config.toml
decoder_activation = "gelu"
decoder_mlp_ratio = 4
decoder_positions = "rope"
optimizer = "normuon"
Rows from block 2 of the audio encoder of a small encoder-decoder audio transcriber, named by matrix and row number. Rows with one number belong to one neuron. Each number is 128 + 32 x the weight over its row's rms, rounded and kept within 0 to 255. All counts start at 0. Numbers have three digits each.
Before each neuron's rows are labels from the 100 clips, of 14976, where the neuron reaches its highest value: "loudest" is the band of the loudest frequency at the time of the peak; "responds to" is what is common among them. Only what is clearly more common there than usual is listed. The data: short read English sentences (LibriTTS-R).
# fc1: MLP up (encoder.blocks.2.mlp.fc1.weight, 512x128), inputs 0-127
# fc2: MLP down (encoder.blocks.2.mlp.fc2.weight, 128x512, transposed), outputs 0-127

loudest: 1000 to 2000 Hz
responds to: voice: female
fc1.10:132120099119140145087167166137159110171071166112160108085110153105118107160079127113152094150172132081166119159150137156152138106136078126176174170187092013064140167117111122146162173032102107090144143089134099128075157098146135191112137105170129124104188129172121166167140149125139138116103137143160130083096122094163170118138123175101106092123127140160082152114080117154087119136106
fc2.10:103147211108164189159092157146098101115109152132070135181079089163142171107119112066132151129117127115085139113091088107116129146061142164086098137110137096105185119155172118076165064181172150093091141167128175099167127133120127147125150129138188086161096127125133114142157080145124113188075096165178106097126102133112150069124090078081133175149170113138186153115142139124134089127142

loudest: 4000 to 8000 Hz
responds to: voice: male
fc1.134:163118099168120168111144062155156083164111149116143059120101142199129115163126146139046142099195110081174140187136128137136088105141137133192130162069127099138187096162113101093113105147160192143102151112159115159101110138099063128141095108119087141164183132115152083097192106197103132055180130110107111137151166069123128109119121144127134153134112121114089097094122136102176145134119
fc2.134:099122141095116138146153178151135066078119138131129174179138139081088145133154163069104108146151189109100127118149159176071150124107177147132160137226146144236127128147118125121148099093105102112143094177126113161114111104105152101097150094133151184156144149179108101126078166082150103120087075117101130129100127134123143132069079102143124152085127162055157126123109153156145112182191

loudest: 4000 to 8000 Hz
responds to: voice: male
fc1.20:132136107135086186100115089173130107162149086098121086117131161116064147135100095144065064109118142140149103095111125128114150094061117126185130158116144117162166122134162136178105157116112089159174177184135117095172133187166058169063142182126143125141120096193101154157075126142122141193111124144107141108167136091089103116145142100134082190099163108116145110078103083157174157150167
fc2.20:178147172123149104121152115120115084096117136167151197135113108080129115084131121168115134183129138077183146109174125070107157136157067142096169113122117146160074087105111071049128126099126169118104091104123181158097139149148192093154067096091084111160160169090175155100146220115144125149098167102139113150111127114076176152108137158104178154133121102140107172150142142138074094116128

loudest: 4000 to 8000 Hz
responds to: voice: male
fc1.35:178113086136103076099130151115120109151139122150153095168124114164138115148077097116104107129123177125115148174113178130120045095138128104130157155139151132203139132136121069103096140122052157190155140148118109140079183144137090116132100151109163128139194128180116114140094080087108094070123104116178207073150179078169154085129115177130197141191119147103150112147096096132124149139103
fc2.35:145113092115094154111112122165113056099091159148125121112116119147148159168074161119092132119110190158108148156154128060122092120120133127172121062095101085168118085115118110149099148136125172106177156167141164155152148074169135136100129068122092081138097197176093116111132190098112114199101114104134122103056177149129159128108133166062078134072192149126133158101180101118140120130088

loudest: 4000 to 8000 Hz
responds to: voice: female
fc1.17:111082118088109158116159121184091069107122155160115099172071122117160111093107138145113212116160110137085153092139134152098140103181144138079125183136118136175121145093128137078134207101078156163117091100122095147096079156100065097141163088121142098118125111160151142112136112209097164136129100079090127153182122106083141090149169143121135104115124107125186130140210103086184151108156
fc2.17:141069147128120103099156129134109126131148152133125138133136124111075141171190120076087163191187163078140141125135064178118125076132140162120064108133155126233141124179150086087182097083102152132135176147120135133099099145101173118100085076110155144162079143140097165148159127095119096106099102110083126153160095177182135177070122093161143158165169121109154137151098142163124154081144

loudest: 1000 to 2000 Hz
responds to: voice: male
fc1.49:098137091100118123086153124141159096122177147124163140093080108127194166152139159097131170180100100112105121117093147129100246126089109138076156132106115063113148107095138163121147144173148096097111090143097117104116141115058132184189077112165139147160145114202057161146142177075098146093113090147118110090124105116104141123128081163152107081159151148189133142109078142132140103135105
fc2.49:144175106124155137086103130172117135080133118155119131124130148157179134116179163084158144145140181096111132092099185117066080111088146159148073097206099112107160117153069118171101130152205118122144086151124178127116202105181173117154112100142144133148169142108135122182193081137120108095096105129142090141136113100154098122092123129077084139096178135108172145201109160127068131151092

loudest: 500 to 1000 Hz; 250 to 500 Hz
responds to: voice: male
fc1.397:118178122167060113120112150142121157127175113172147113063086159116178077169144071106148147129122108184168108183103133124147112146094073080094126149137109058060154143129200137135125138091116148135093151166120140097111180129111062158150168135147136115143179113118088092050131113154110135096113153130145149132135103121139105083176180116165162093105176171160116166138118143128057154119173
fc2.397:174205115187136087096127125130116161117118096079140167147162096134102088139168136153155145068158113142101104124127147105128115106153066115091106128095092112093092089130123147135142102131096114114117129134094108108182174137116005118091135216115127162127086116126075142137149133172159144130119138150100182084172137137081128080136107204171138115119186119160134208096106131148149102164123

loudest: 2000 to 4000 Hz; 1000 to 2000 Hz
responds to: voice: male
fc1.204:081192111091126108123102093142104081118135115146138194141046121123092175072133163138191144126124162112115118094102065163057138082128170124134144075173156157151203114113103102187123146151130095096182099135086104131123120148105096099193112122171151157103148110118135104118048131156090177123136110105113102157138162101192120188134174175119134120156122112095115142089117162087134144116113
fc2.204:137177111186107154111143174181115157136166144125119075091130124091107153137173070101130110121125172102165178162066173137192168141186110132075114171151110141165133132132183194128124146121109159074139149062145080118111110106122190110128084145138086186119100093138149095164132142144120090095088150064122101124123110131165070112148093133160068174189138116127146136189103154127141096115132

loudest: 500 to 1000 Hz
responds to: the word "i"
fc1.410:123108123153132181079149095101120182071133213154153096116146146106117137113111164116181135127210145170090097169161139146133216127089150141102115162127093118098148170132077155134143099076107205114113163107123166123118114119058167120085112119099130115093165104143128152140125128098138140070127177105113117116129083130108133135090137127140115127144058234107142109157138144181105095160085
fc2.410:137181135151105116115107142115092056127058104117076120120082140172143166126155148089186070178110074129163105106121107109154069107143109128165113083109129118101111165170089143139165103115166188146165167134110132201111106117115152149150135137096139065194125155099098141042058122154132097125141159116115140142135117131121132140133116040083111180142125091161164110125176082101154118121163

loudest: 2000 to 4000 Hz
responds to: voice: female; the word "she"
fc1.25:131110102121111140136078179173124140120142153130122134114171156087103145123105086122158114169101198161108120087093147115095160091102106108092126109019105116129128127101129149117176122138143065058071123072173132143107158105097143092102140159080163169106154138092154072095155119118130170233145138147111087140116101102086143101122171111164108129169196125110093122154110113100101180086156
fc2.25:081218081107138167109137104140117176092117094174158094131152111093115139126124167070129145061123053111182167122106132168108147075142146105171096074143125097114181117152127131099078203143141124134160078114140203126138155151140178122124147132187148161149089096130142110096110120161092159140112172108136160167143086117188165098146129089105109117119149111120079167155139090080118088087100

loudest: 250 to 500 Hz
responds to: voice: female
fc1.239:161156083125119112151144116097127139116170130135101136083148110129155197132141077181184189164111206129096149109099137140141131127147095160142189086141079088102133127124120139133106166154145104122102098108111114139127098174092098135143063118131133127158096147108091136159148143112151153242143094119161018168112113112080127138189159155088137093064154115155122138102110107151066141090147
fc2.239:137164105148106163080164089156128187112148126107094113187126132093172145108120150098091112155126072147093070111106137180079175082107157100109037155108212112119167098125140120131101131113147096155137107158121098170189126111123125066088133102170122161133086136110156108135102148089112175134144160142121125200131124111125096145177195135110132107152196099112129187100066165141165114139163

loudest: 250 to 500 Hz
responds to: voice: female
fc1.101:084132148145159154187115145199146125157153114180163116132080143113170129126129162148070118126120229130106138095166120181163162107099160119100163162141115086154099118067152120101178175151131109078101164112095095138075087131146151082148116117144086131164087100076119143143107102117140120155205081088061075105118176101102119119206091123148120100114139160126113127128172157093137160132114
fc2.101:088173132125127086053139138160111142114137096142103086215141138176130158142098105131080156088068050136104103141156136088132121159141175122141074109138142127083195129136109143079127106098106064087176111122129136181169121124094122137148158204085135117117135123141155113132156114132119162162122155112172101090145178159118112144106173111102152165090176201165062133122129074116077133105095

loudest: 4000 to 8000 Hz
responds to: voice: female
fc1.338:110116116144108110068085123111114140111165161114127064129108136089124137090093112088155074149099141081125157172151078167106112119106110135144110123168150200182131138064157190133100160112101133107173106099141165138122105160101105096164094180138129164188186127094124103124105200163148091121182083211127107117099133181099126161095085191070126114115131136104137129120134107170162158187143
fc2.338:125130101084138141190120081169163086132145149099115184114144099195163127101131158119140150174134121140149125164181176136098119163128108132089161134123125108121103112147109108134109183185113119100088103191136144121068091035083133122143127167150115124084142121136115120148138042069105102145192146086145085139185080128097092126163108169144076122150077103100101190117115146085134135073096

loudest: 250 to 500 Hz
responds to: the word "we"
fc1.322:116130154112119198122163103099155078119153129158169128124124121177108173208137128125134137115080208142142128105105114170088120089153085129061113157107110127040140145133136176158134137148109113089104187139124146083178200156121141112107153139121096120115163110067106114162156170134129149078179097097114125160155130108135043102178141173124104112077118106099112124145118087124074107073173
fc2.322:135165140109133135186116153131087094161123154133079102115190043147144117083062176117045118120125075132126087125079065074127090158125127148146196111144162121140098104108154100122188152147081097184117152126131136128123138156139129135131172148101132079127175140120172116140124094146104162182091125086124140061148168088107168131094095150171139205078159145124106091158145111131081133121118

loudest: 500 to 1000 Hz
responds to: voice: male
fc1.280:134094118112104146129132111123134150114158140135076129157091152139103071124151129152164072142133067149119104171120094105130124167199130137104138169092130060136195139197183112127132149103054144122117094196144159155130115146143175136112161087116152212162104114141117129139099143080085143152099131108139140163149103095164167144115130137140126128067138161097042081101166066180079163169113
fc2.280:098147172158133047131120090129149177142107158117119134192178143121135164082103129151125130113181155102133149154145090106179056171106110089150168119088099151095100110048134134086124168148120061180095115126128122163064168117143125124139112097106093191147115128161085127116124132123154079148145143120111093068192079135159159202130124083156126143113149141111123116146121159150180046129142

loudest: 500 to 1000 Hz; 250 to 500 Hz
responds to: the word "you"
fc1.418:079094186137096124049129111066163133170131128182138048137114112095125135144146145121156167155153137110128089086088127107100120164095096139140169152135135093104070144139106070112118081126115154131120130117120150126114125080159130110169131124084160111160180110072123067130119064166145164142124148189172148131110137100158158131158171122163151116177049202092122090152154150092163199121143
fc2.418:112144184118088112142178124150121120060092108185109159157101146162178151139101094140155186078117120073151105125100152135120119125116160146151118082093077116107091127129163170153125113159245118116120095158080144158121095159181142197090176127154144110086096116128089130135093105173148058138103130147126135131144095075092110172106054170108100173092146093141083160121121111159123124112143

loudest: 500 to 1000 Hz; 250 to 500 Hz
responds to: voice: male
fc1.224:112093160085147158173127103119127095062145149099115137112064105122109117062150199121088053131150075082144087168154114097147118098187141105143147099156100166157153102069127144151125200139136078174125105122085072134122106123133094134112177089168107103131126187107133157153156137071068159171118143149157176105115094092116128150100148142113125127120110111168181132163132114137112187121054
fc2.224:163114115137104191119096077146138175116107136120176115130143105146132147128071117132115200127066192124126139129105100134100152150132092150106126173130160122108067143140133154153134140126127105157088132069084130219141164100147148092101119120125126145108110126052051116134124163215119144074130116124130140144132120149128132091168161143126102184070174088163030167110137152148100106154188

loudest: 500 to 1000 Hz
responds to: voice: male
fc1.59:110129061104124193135112093067113072109150174098098148133107146137111105133147109116142128136128101175082116120170146116165153179169153078135161163129101094067186131149138088180077147109147108128143120131134115093215090138131143146181106060148155101133164128123131096120122107146130080222142157060121109095143107091117098111106152090116154113188097086148152111109142098153161048158117
fc2.59:109111195136131101112110126148127172117108185096145071173133104142163129129098144170139096131122124193110148031172047116095106179130109132141104113131145157032155062123169183145125110103156133147177122111138120136100100108144095147101134160168161154140115107166095097177128080119149150036109169144116112139133104154116115195127130090112145146150145138104067110159194145103104116135119

loudest: 500 to 1000 Hz
responds to: the word "and"
fc1.34:076116133145129038159154142105139194115125153184110118118114125127067151164167146067147143158067104170106112098107126150142068161121128081157147104115153091130134097136144078130108092113144110137082120121181131082135111133173124070133133108181137142088092224135193128159183117119125128132174131198134156130133181126141139074095108164129093154141142110118080164112133117213159113155128
fc2.34:043087160177096108193069134100179155088135141107091134129139142117155173119147122158115133153166136198177151133159157109110127144154158179089159171109151182164161130131173136089100086135143090120136096130169141111183167114136141143134064088117064118149105149134107140131126120127082157137146105073058124161127169087167186137111084150165135117106097138054123125168161136138124092078082

loudest: 1000 to 2000 Hz
responds to: voice: female
fc1.411:090141154119140138055096128144099115103138096117111134122115211135124146141105134135114136168170207154159153083129128174139095089102137102153172063189113124069166121154175130132106106091110117079074123101095142167057159095149150113139101103189128145067120079122119108149143166147064136094130171109148110108154097121089134176117169130137146032140186124120133154092142066134167130139134
fc2.411:112062133170149227169108150113091122171095123170114141112106085128095124134152127133095134102139072111142032119069186140100140137135140157061141199126116108118180122100128141074128189175139168174114131127145161105130136141138123108131176097176128114172089156173099166099121062100165111103094132130135118140088167130098120094159155165157087141155110119173184153130090138078114105134111

loudest: 4000 to 8000 Hz
responds to: voice: female; the word "you"
fc1.260:092125160146176092135140140175166145168040116098183133120085157117092129151163118056111061125071123122151134147173145118139150144110069198100123142102090095159110117163152116139106119113120132132170147127198105135098145113164095071118128167101123084116055101158150135170099120071183080129147106117137184100118172134106167177118134126112116137135148132200119088144113121104119105214126
fc2.260:146117127111148142121199097123104141100166121183142136151157114144130145126101142166063108127142117140108114146097106096140118108178147098117121169075147127065140121166139074152140093154178164111161213119063172164180098164092085167073137132075118138140189144112149156057160145146063193118107085097109097164082098119123175087091155127101136154107188115117140129070143110111137127084137

loudest: 2000 to 4000 Hz; 4000 to 8000 Hz
responds to: voice: male
fc1.152:116130136137105141095125039139106116164151092181124109127074109158144108097078123069131072125064135117114172123136206122116091094156113135159184119121098132170125174181154175111111143118099161123097105140157136102162110151229124155127085099116103044095172106168128177134060151145098108131103193138132152134144095083148123106152159087133137074125135133156140165135092096103145098133165
fc2.152:194089151187186188134111171071158137140070137154155135088059166106183042126069082090119140153159133119074149127108057068100101112157128141060128132156155087141123095112158182129156123120139066094154155127127116131140138144151130086140158145165131131152146130137162118133135144120157153122128150138183167105151143095066107134106156094198106116133189168095124117104171125129144114112138

loudest: 500 to 1000 Hz; 250 to 500 Hz
responds to: voice: male
fc1.45:147155114117148188160113116134222082140216139132161113085171152155101130171122116168165101125143136096093123166087152161158167058142110145092182170156157162185127159129097102152124126120119128130136095075065145098174085118136120120162085169109108163080074165135118156172156100111128155121121114086135171120063155121112157098101140102089115109141129123138182094126079158105119128206105
fc2.45:102152147114156122126098126161117127110096133173065133170121148110143149055084144159130152105057091154147148117111135170099182143097144193167126109087077122120134122111123081166108014177123147112154160152080161160113118141110123135147154104115170166134095151184139184152112119109149116161143092143163091156118139169070166087138099179141211124107164096066119114126120110132070144157139

loudest: 500 to 1000 Hz; 250 to 500 Hz
responds to: voice: male
fc1.425:152097130076114112108099159111076092159125123134127114075093134201123156146175116130180169152135142123134084157077162110153099184122143075117124123122139096162169085100179070137069146150113128140056163128120123105134161172179135123156176109111155107143102167123122108122118101148118061088100116152185155052135213127120137126099159120095115185079084149172123172158116128179135115141177
fc2.425:131078143170143154141126123133154166167137160090150100179103131106180090085157108113157127126150111169135115055172102138112139106196143127140113182145124117133086103145150152128114117182122110140161134100165095097137117088143109102084176114165126075158134159167113183085164144095102108180127140129071156145088141154097154080106113142118136133155110145052164189182202102084103096029119

loudest: 4000 to 8000 Hz
responds to: the word "to"
fc1.206:141121125101139100115154116127096122153133141152094131191145158150124134098138127146088177126112112088115113160251174176161184143175139130128086127153131136160208172164183114170108128104100070118199120108164145120056150098165138172108131109162097160108119126126107091135138126104093036137121153119075126090130117144099091080134126165084172144107157065113136128109139117184124168129125
fc2.206:176135105129149143140147092106108125188055127130168113172108080161127170093150044164085088074175109122120157139110152101135065138091100141126127100107125118072064102115105116122170117098143132154154158147111162126095079109210097133104122151110150077102201101163145133109084125113091129163162107121141119133099106102089178166161115154129159193071112146166134085145165124134188142157170

loudest: 1000 to 2000 Hz
responds to: voice: female
fc1.442:156170093116167119112175073103101173143156189120100090172124125128191148082147097152128095115132122126085139110067100140123126111131145071116131142108132205151108165011120181149130159099119156127111123118082077133106069090149085094110099092176172143139135104147139153136088140133112092131112116155196090178195123093131117174134095108111168169159118155140143069099156149115128123106098
fc2.442:122165140097119098137118078086203116098132129104118133162184139161130114130087155079109147126098119139119103151153105140146086087135118128096143161170126144078123118098122101095124175168140248157089130137112084096158126075052121146137069152096111124175139140184100137165155096172085150120094118160099160173133183142080106147182061140139133115127107107106108065127123146129138185186154

loudest: 500 to 1000 Hz
responds to: voice: female
fc1.282:173159056088115143140164126105121137153158167123138061126102124130107078108144168127160115118145136131129101190170124082133192178189192147104139112122156103154169215126085078142077154130108086143084111123123106066094171083151101135133131127117098111131123187095123107094124135120106122095100125110078148106138121103081134206136096152142152156176116148196079157128139073136134074107090
fc2.282:140125102082103127132135159062116138175144142142116107157146128101133177061134136139098064155116109151091108161098117054118139113106101166117116093167145159106151134158178115118235089113131140106186121175144165109088094178182129129106139168092170107200133137078135131132092136091164125092144155131186104131146127132114192144116099101113116135124141158111138123148212128150042101081096

loudest: 500 to 1000 Hz
responds to: voice: female
fc1.123:172176127085106094132174119113145104128103165074162084135069123090102152110186159125143124155137191157121123085138171130097204119146118145097171121096174135131096079105156119086120103166091094078146165080150134122106146083148133112185108163181117149076060104098074101133165143080158083177146173106133102159126154126130147153131081140139136155091127143136143120146142050193143094079123
fc2.123:134139074070136102129139192138122114110121108185101161151121130090143128143136106128144118103096107111084122128195090175105089131131129114073118130170180140110194119140100146202136161085133083166177107146171086172151186110127144111122140116078156140113174123138151203149056122101129090076121121101072186118118126107113102156169203153138154171112113131074094176103158156170100116093140