Rows from block 4 of the audio encoder of a small encoder-decoder audio transcriber, named by matrix and row number. Rows with one number belong to one neuron. Each number is 128 + 24 x the weight over its row's rms, rounded and kept within 0 to 255. All counts start at 0. Numbers have three digits each. After the name is the row's rms in percent of the matrix's.
After each neuron's rows are labels from the 100 clips, of 14976, where the neuron reaches its highest value: "strongest on" is what is common among them. Only what is clearly more common there than usual is listed. The data: short read English sentences (LibriTTS-R).
# fc1: MLP up (encoder.blocks.4.mlp.fc1.weight, 512x128), inputs 0-63
# fc2: MLP down (encoder.blocks.4.mlp.fc2.weight, 128x512, transposed), outputs 0-63

fc1.118 097:131084143147160116136147088091160101056131134130089137142117148117116132101089105145126159114128116151132102102122107128104138139126127091138143128147133162121134165119145150120129139092122134
fc2.118 115:102133143122141135118123123161127104128103160168174128131119100141146104153144152126142185078139134149119148122107105084134119117110121084094107129168091127098174094105092102105133122155124152
strongest on: the word "the"; voice: male

fc1.215 110:132111140116130141171141142094121142121106162154112142129125157128143077098071106129137168104116124098118100130131130136084115122120127114110138121141091156117129136151109136114103136142174113
fc2.215 157:107114120126152137117146124161164154117107130162170108151137113131149116141099173138146133115094104130117148107120082071094127135138123130120135098153070173124165089105104131104102135135042125
strongest on: the word "the"

fc1.459 095:136147138091100176156156103130120137123100126157149146128157134165131135113096123132139101130092153133096123115151165133115136141136141170085141141145119150109141146139111056103163100113087132
fc2.459 072:121134119112124153115121184106135133163187106112156116090158139106139172144101138102149127154106166141161141120125142105108101147128127141141100113156132143161128154144132094105135130127100156
strongest on: the word "the"

fc1.302 103:109106106118122128096140118116170114138138136161153104110138164152152094147132138087115126095135136122114096103134151134170144126071172116140139138124106143103107104147153150163094136096166119
fc2.302 080:115144138109171187133120150134189140138129123133075117138136161115154127092091157150117078098146106124100126080091115134112110175110109140125159132149138131083095127159121135118114110090146112
strongest on: the word "of"

fc1.50 102:126139091124128132090113116095119190157153129133078127141119138145130161157122110109150111138113086127176123110132134142113161118155160182111094147110125140138128197141114125123135101103093111
fc2.50 077:159086136132108110102053101091162152133120156154120155103125143108110151123127126176133129117114123102112108112141106125104094143149131132127084175134173132099147127140156125135126142132115176
strongest on: the word "you"

fc1.205 108:126097179119119156175181075123100144143154139150111130117123169154142156110118113110113128107090127137130104117160133158138086158177096144131092165135120122145104132123153091096142155137132133
fc2.205 101:148126114093103134106120112116147135136136136155100132138100109119138142172067125176116145127155181131159182091100154128168101136114094155090146155146143115146111155164108130135146133138170131
strongest on: voice: male

fc1.55 097:110134110119120130102166090176097125133144092141116135131155094070125095093152094131129155131101113101169077120115132137172124108157126115094145096126102153129132134164096193111109147130107147
fc2.55 115:155150163107107111095111128155139119140138149099116144151066107137170154136165094095147146124118150103069182151140144109119131148075125138126140143100126117143140142122154103144119113102145144
strongest on: voice: male

fc1.189 095:170170127097114137124120094100143169130140198132098095096128142112137133125147147171132110098166103130106098143152173108112134143203147121142115124135152137091159166129105149130054133136124154
fc2.189 115:145142108105112079146102139126067152142169206152141168163149095091157146115120130156118123112110116156138166165172124099116170140090117124110124093111151097099152092158127147129109111105117144
strongest on: the word "i"

fc1.120 108:148175146150141141084112113075086162134132105134192159115155133146102135093114132155139148132099123114107118136129144131118150136090094153139134124102163111128116127128155120076088123121159116
fc2.120 105:115173114122114149104129129138098118149092103166130146147128111106134132122124130117109147112197118117140143143119096096127126101085138106143114119134162130128128096125178118109156128142161102
strongest on: the word "you"

fc1.336 113:156148134147143144082134125117154147115132126153117113116108108149124123141154096131137141136095119141144100145082131100144138147118128124086130089123109133139098130122164176109098118134113127
fc2.336 110:129132104103140134085151156158185128146102174148141120129130135130153142123164063099105138158079157123155126157131128087145131157123097123095153101165141091157120126115157132065093101140098097
strongest on: the word "you"

fc1.485 108:148161111110128155141138123113171147115159115097111131114136149147111095112112149117140094103138120184103083108143139083121120160117112155150158113075149120163087150127105115151095108125133116
fc2.485 155:140114163130113121173086122149116131123153137070108133150139134106106150131162137132102103092134118101135183140124101079131116156116147152119151064139114111156108134153075095131148107081157158
strongest on: the word "of"

fc1.368 102:086122159171086089169159142104155173116130105168157157138102137143122131112136104135140137094117137151127102150129127099149100083122143111118159138153132091118110122154125130127116126131135124
fc2.368 089:102101101117090132107168103156136136171130136144138146124126100112128152111103129135099116139121098117111131102143106104107139099116173151091120151135125163153191112126144191180157115121132134
strongest on: the word "the"; the word "of"

fc1.268 100:083143111140123147127111153121112123138151150120099138099130150163102174125129148115121145114115115089117092115130154144118147113081090122175116121105101180110147117095132130209174127117152120
fc2.268 115:120130146129118123116164151139076119144114141128100148126135196113147165133146173157139164169105112125123139105163083132159132071120112124148132138122129139107142108160100143175118137101140115
strongest on: the word "me"

fc1.408 102:104179153138126141170115112109118103123133138173157114094106121121144125151156143124115148110153146102096122113121115152133110089126180125142151103123134061128157175127100124109111142159096124
fc2.408 110:148120104124143105111112101126136156157190141120160125105144104139132132128129093148091155097120122142103153153171121117134152085111148105126125096171127090151166132146105093096125131121133109
strongest on: the word "you"; the word "your"

fc1.362 087:128148076141112126175108161150111140104120135153198102111115094139145092118077158107084168114100134104120080135140129135088091073088111124144146093124074139136154142143147147083133116114119138
fc2.362 088:147118150127101123113096167125137126180134100141075150128151161195133134117140092137105124152156131114101143068139105164104113099110119157153137145086090139115152114091121151129121097151140066
strongest on: the word "you"

fc1.87 095:113121145122148104113157113108134137162139085108172120180072122110150131131164144151164136139154126107103107151140149115144128147124134109109113117135087155128103109156124113138159146139135125
fc2.87 104:137158126105147147096146155111169135161099168128149098114105117130163122160135125144140130112111099095134137070095141105122140166151122107088096133150163080137104126106135121134159122152127153
strongest on: the word "the"

fc1.197 095:133168115144128112132137118121202117126141145120145105089116129140132129091112135178134098150132161096097106135131125146060131124133164112115128102141142176140133108148121140175102121147131121
fc2.197 084:138132129104107122120126129142140116118118126105158094137186166113126107172105075058130122103153097137117132128122147107147098150159123120173146115165134146095125151092145112180150125082127183
strongest on: the word "of"

fc1.209 101:100116131062136153133155122195129134177132093177137087139151128127092110106114141140130100125104110132123083146151138134138172116109129091107136182132112134131110091120204161140117125139132132
fc2.209 139:122113134120101111101092139194129123144132125122135143125141119101164148130149107143119155116096077104175229128126110135114096128125139156140136086149108116100126083152099127145128124129182155
strongest on: voice: female

fc1.239 107:163156155112103152127138120103100110122174132126136147147113139140100118130114139089109114120121141085103101099159105157134097158124178069096172136139150145156148073067143137091118101137140114
fc2.239 126:139112109141135099122109112148079098124165143137133132100119158099133166156160156105127157132102127128077157167135098100120132120096140106147151104133115109155107140149121136151115125131152126
strongest on: the word "you"; the word "your"

fc1.262 097:129083176112146104109153119155154144107164143132155126119112129115077126169099139109177117130113090131136115111131154173137126153129103111157135129126108100082155140091155132155133152115120068
fc2.262 084:184113150113175115098113151148126137136094168136122130103168115100091103133142087155120127147146062121166139167120119182135102134105122128124177158145132139124148147093091096125137134088152087
strongest on: the word "me"; the word "you"

fc1.396 096:123152106126084115132153142133147134113097131182109140111126151117128126132103128114165119107097139104111112140148173117078132101118134127089154139121130149109107123183109105136109136150095169
fc2.396 065:071119147118135066160153140097173129137113162140152141152135130102121120142110102130147140087142093113174158133137123102155146126154183156157088130128121152121134127119137122112121126127090128
strongest on: the word "the"

fc1.33 098:150134147141164106134126109121124122171095114161160115129150100128132131165112104077116121174075141124135104134148112122134156105138093123138129163113106118125176131147163140105164091136113103
fc2.33 100:131120072090127118180106159142144104166143105112141109135124128143122116063110141182150127122077110144146157143148134102111117104115085129140128098055128137095117133148117107147134135142180152
strongest on: voice: male; the word "do"

fc1.505 090:134130168118112133146159089110107145122125101100143135103132123176194119128102172115111138101114192158117094118136091092137148122193160099144149109092128135142142110084111159163121153115146140
fc2.505 084:125120140146099120134155156169153118183120118119126096104145149131119119133139126112180161168149101160089157141132125160141100101140113115190149138141130126157117094120137153103135112159172133
strongest on: voice: male

fc1.409 102:120160142130135139113130135089118133175117143145099148100119121138124118135141107119167124116105125106079113115149105143122102128157133132152124122153131076143159141119086135149138112094093149
fc2.409 103:103096173120116095145095077114139125103122132130136072146121124108112148167099153166147119090155112123127161088127102143111145105092148171144148125160144128121114134116105140126153136080111157
strongest on: the word "you"

fc1.503 106:113144134095098099123113153141118153109137144149135144123110107128172160143119138155121096106074094135167104162180129152136120103147121102131107169144121177127066153124125140153129092158120112
fc2.503 105:115133134119108091154120150159133122086175137149130137104161114114163114134075119102120071124098118125138126120167082141118163105166129132086149146140134121130163132149099158177136126158113145
strongest on: the word "me"

fc1.143 094:120157156131137161135125133107149112153114135138159126118094077122115134134112162072151130104126124101140096102125124111109092138103093118126141105127155103133090168113157097061092124149138128
fc2.143 111:099151136110111127156116150119158096156126116140154129153131136117182130113126164131122143105109083130139143157132068095154131136103153146146137089110125082149179156130121138098089099129134140
strongest on: the word "you"

fc1.272 098:109145131103101162161135140100092135117143120171081113066099146149107142137132165128137138110162137125103104077111091149130125133156154071121141167141117068165121124126152128124126136130162156
fc2.272 106:166097107143113104089126153124109148123131131130145138113110106134086140175141119086141153112154161100108160118101107089093085116109165151153117131145110119118121108141107114181134141139166149
strongest on: voice: male

fc1.130 106:097153134145126110121161100117104157185163168134131127136144126120136139166070126112136139128151130158135134120125081070108156124127144158122118125129148071143135126162145151114104086110113146
fc2.130 099:159133127126115114111162103093102102156131103113163146103139144117165143107139149090171143145132104099084135110141108154140092135131150137135151117165145149137124138134125104138149136151138084
strongest on: voice: male; the word "i"

fc1.456 089:122166100116089107155150142188140068137141125099114161091122121100095079149082091159172141138127124113147079135139135145149147085153122137126141183124173120115122125123158153137144121180124117
fc2.456 095:099109162127133138126108155120109143099135127148135132099162178134153089138118115117142135119143143105153166085104099098131220105116114095091146141133141153161090103106132156141158084103158172
strongest on: the word "me"

fc1.353 096:127168086119115131133119119099082125112144188179196153109125121171153107125129140177127160113105131175109123121141156148091134121121188140139126095090101092132089120144159114122146118110136126
fc2.353 119:172102142131119188144135153135085109143137164136146144120137116126108111123128116113119134164142148146096151102140151130124081132098163142181153135079107107139128097166108107111144081159131123
strongest on: voice: male

fc1.404 098:089108138115117120143136114092152119145175146146129128145118135125150131128164126118128121193104113148120091089168083154103127076112143134151118130132135120136122092109108139170134116122128156
fc2.404 106:100124156118150118104105123113125093092152170112129083125160126118096113136157083111161105135141119152147138092140137151094126085135153122128129129172121158129148150126118092127143158146159129
strongest on: the word "i"

fc1.251 095:129074125153148105135170121108156110160124113116147123121138100139108177107143110089140158143133115138105094088115134117098108115094130118157112131146142141160114130138134151132141091131142134
fc2.251 115:137169124135122168120111144093185127094120128156181111112162099099108118101125156147109119124114112167137156142132098127163131151120090151136174102106132144140131143142116131115082154135147132
strongest on: the word "you"

fc1.236 090:102159102097127134146139119171125092095137146104114085166107091107125100136124166126144151118089130186090120122144149145173126133165145141162149122121103105136085092137132134137110121138077128
fc2.236 096:126129141163120112157144142093171124124100198139159118152146137139076151136136176137115128118116156183105149097140091144151156115106123129112133135141121145139147101106174154108146121103127100
strongest on: voice: male

fc1.220 096:121128157170109152156135125102166114154101114147135128105129095156089151155149102086130121139111112123138110076084133127072140091137108156152140138126124123128117148113178153138124113110125100
fc2.220 111:112149118115104116137110201148163124133119148144165117107111128190185135108116098116140152113129150143141148162140103094132131124114107127146164106109146120120085135119153089116123154130152145
strongest on: the word "you"

fc1.307 110:137121085092099113119098120097069116155143151148124143103146142122106126143108151157152124089167120155125069126155106096149117135176141082125123149122138100097152115124134161125109107135170115
fc2.307 117:103112112122154158117106078141077107105140159119111168128119130111121151129152096146128106102159106172151155104153142095091091125134161123114103112124128134099128135118139172137132099138147147
strongest on: voice: female; the word "and"

fc1.52 096:143108129121131119093133122118109120154143100137120125116090154149088146090170173146116114174135127144108125150087125173114099078130131144140131129138155159133140074129152138147141104136123111
fc2.52 079:152157125129147114132136149099121109128147182135108104138095083134127132154138116110150136117101188135102143078121132134132108111098110104106108124154092109117079147112116081139153124123142108
strongest on: the word "you"

fc1.351 097:108143121140114148166160173160169115146165135122153127102097080133119124134121162111107170146094087100128091103120131110157112101178075116103111134155118125098133102096100150120158123126114106
fc2.351 098:138172165137113107122173137092142139124115158142170152099151147110151135097129125104109141136113147122166116144139116111096135130111136140146128093108123142116127134094125104137170097137146138
strongest on: the word "me"

fc1.122 076:106125123085136129110112135135170123142134142145129129091095124156151142115137115193122169187121139152155127105173184148110104091115143132141075126124177118103094128093154103138128107102127097
fc2.122 137:115124126115137104117111147153127118123086125133138095103112141129138100128136128161119164151132144134172147111160184115126105084109126115138101127106143129107118125108155085151116095168124144
strongest on: the word "of"

fc1.264 098:109141103126158143130138116093125146174160163135086134135134072132143145144111117125113144108128117128092150138142114129161116124175121131149129098152108077116162133163141146156110115134106135
fc2.264 103:130077140137141125134110082094154118153150136176099098131123091118109142179139146157167119113154149160104145073169077095123132156143108152137146098144119132143144109145096099151174153113100160
strongest on: the word "you"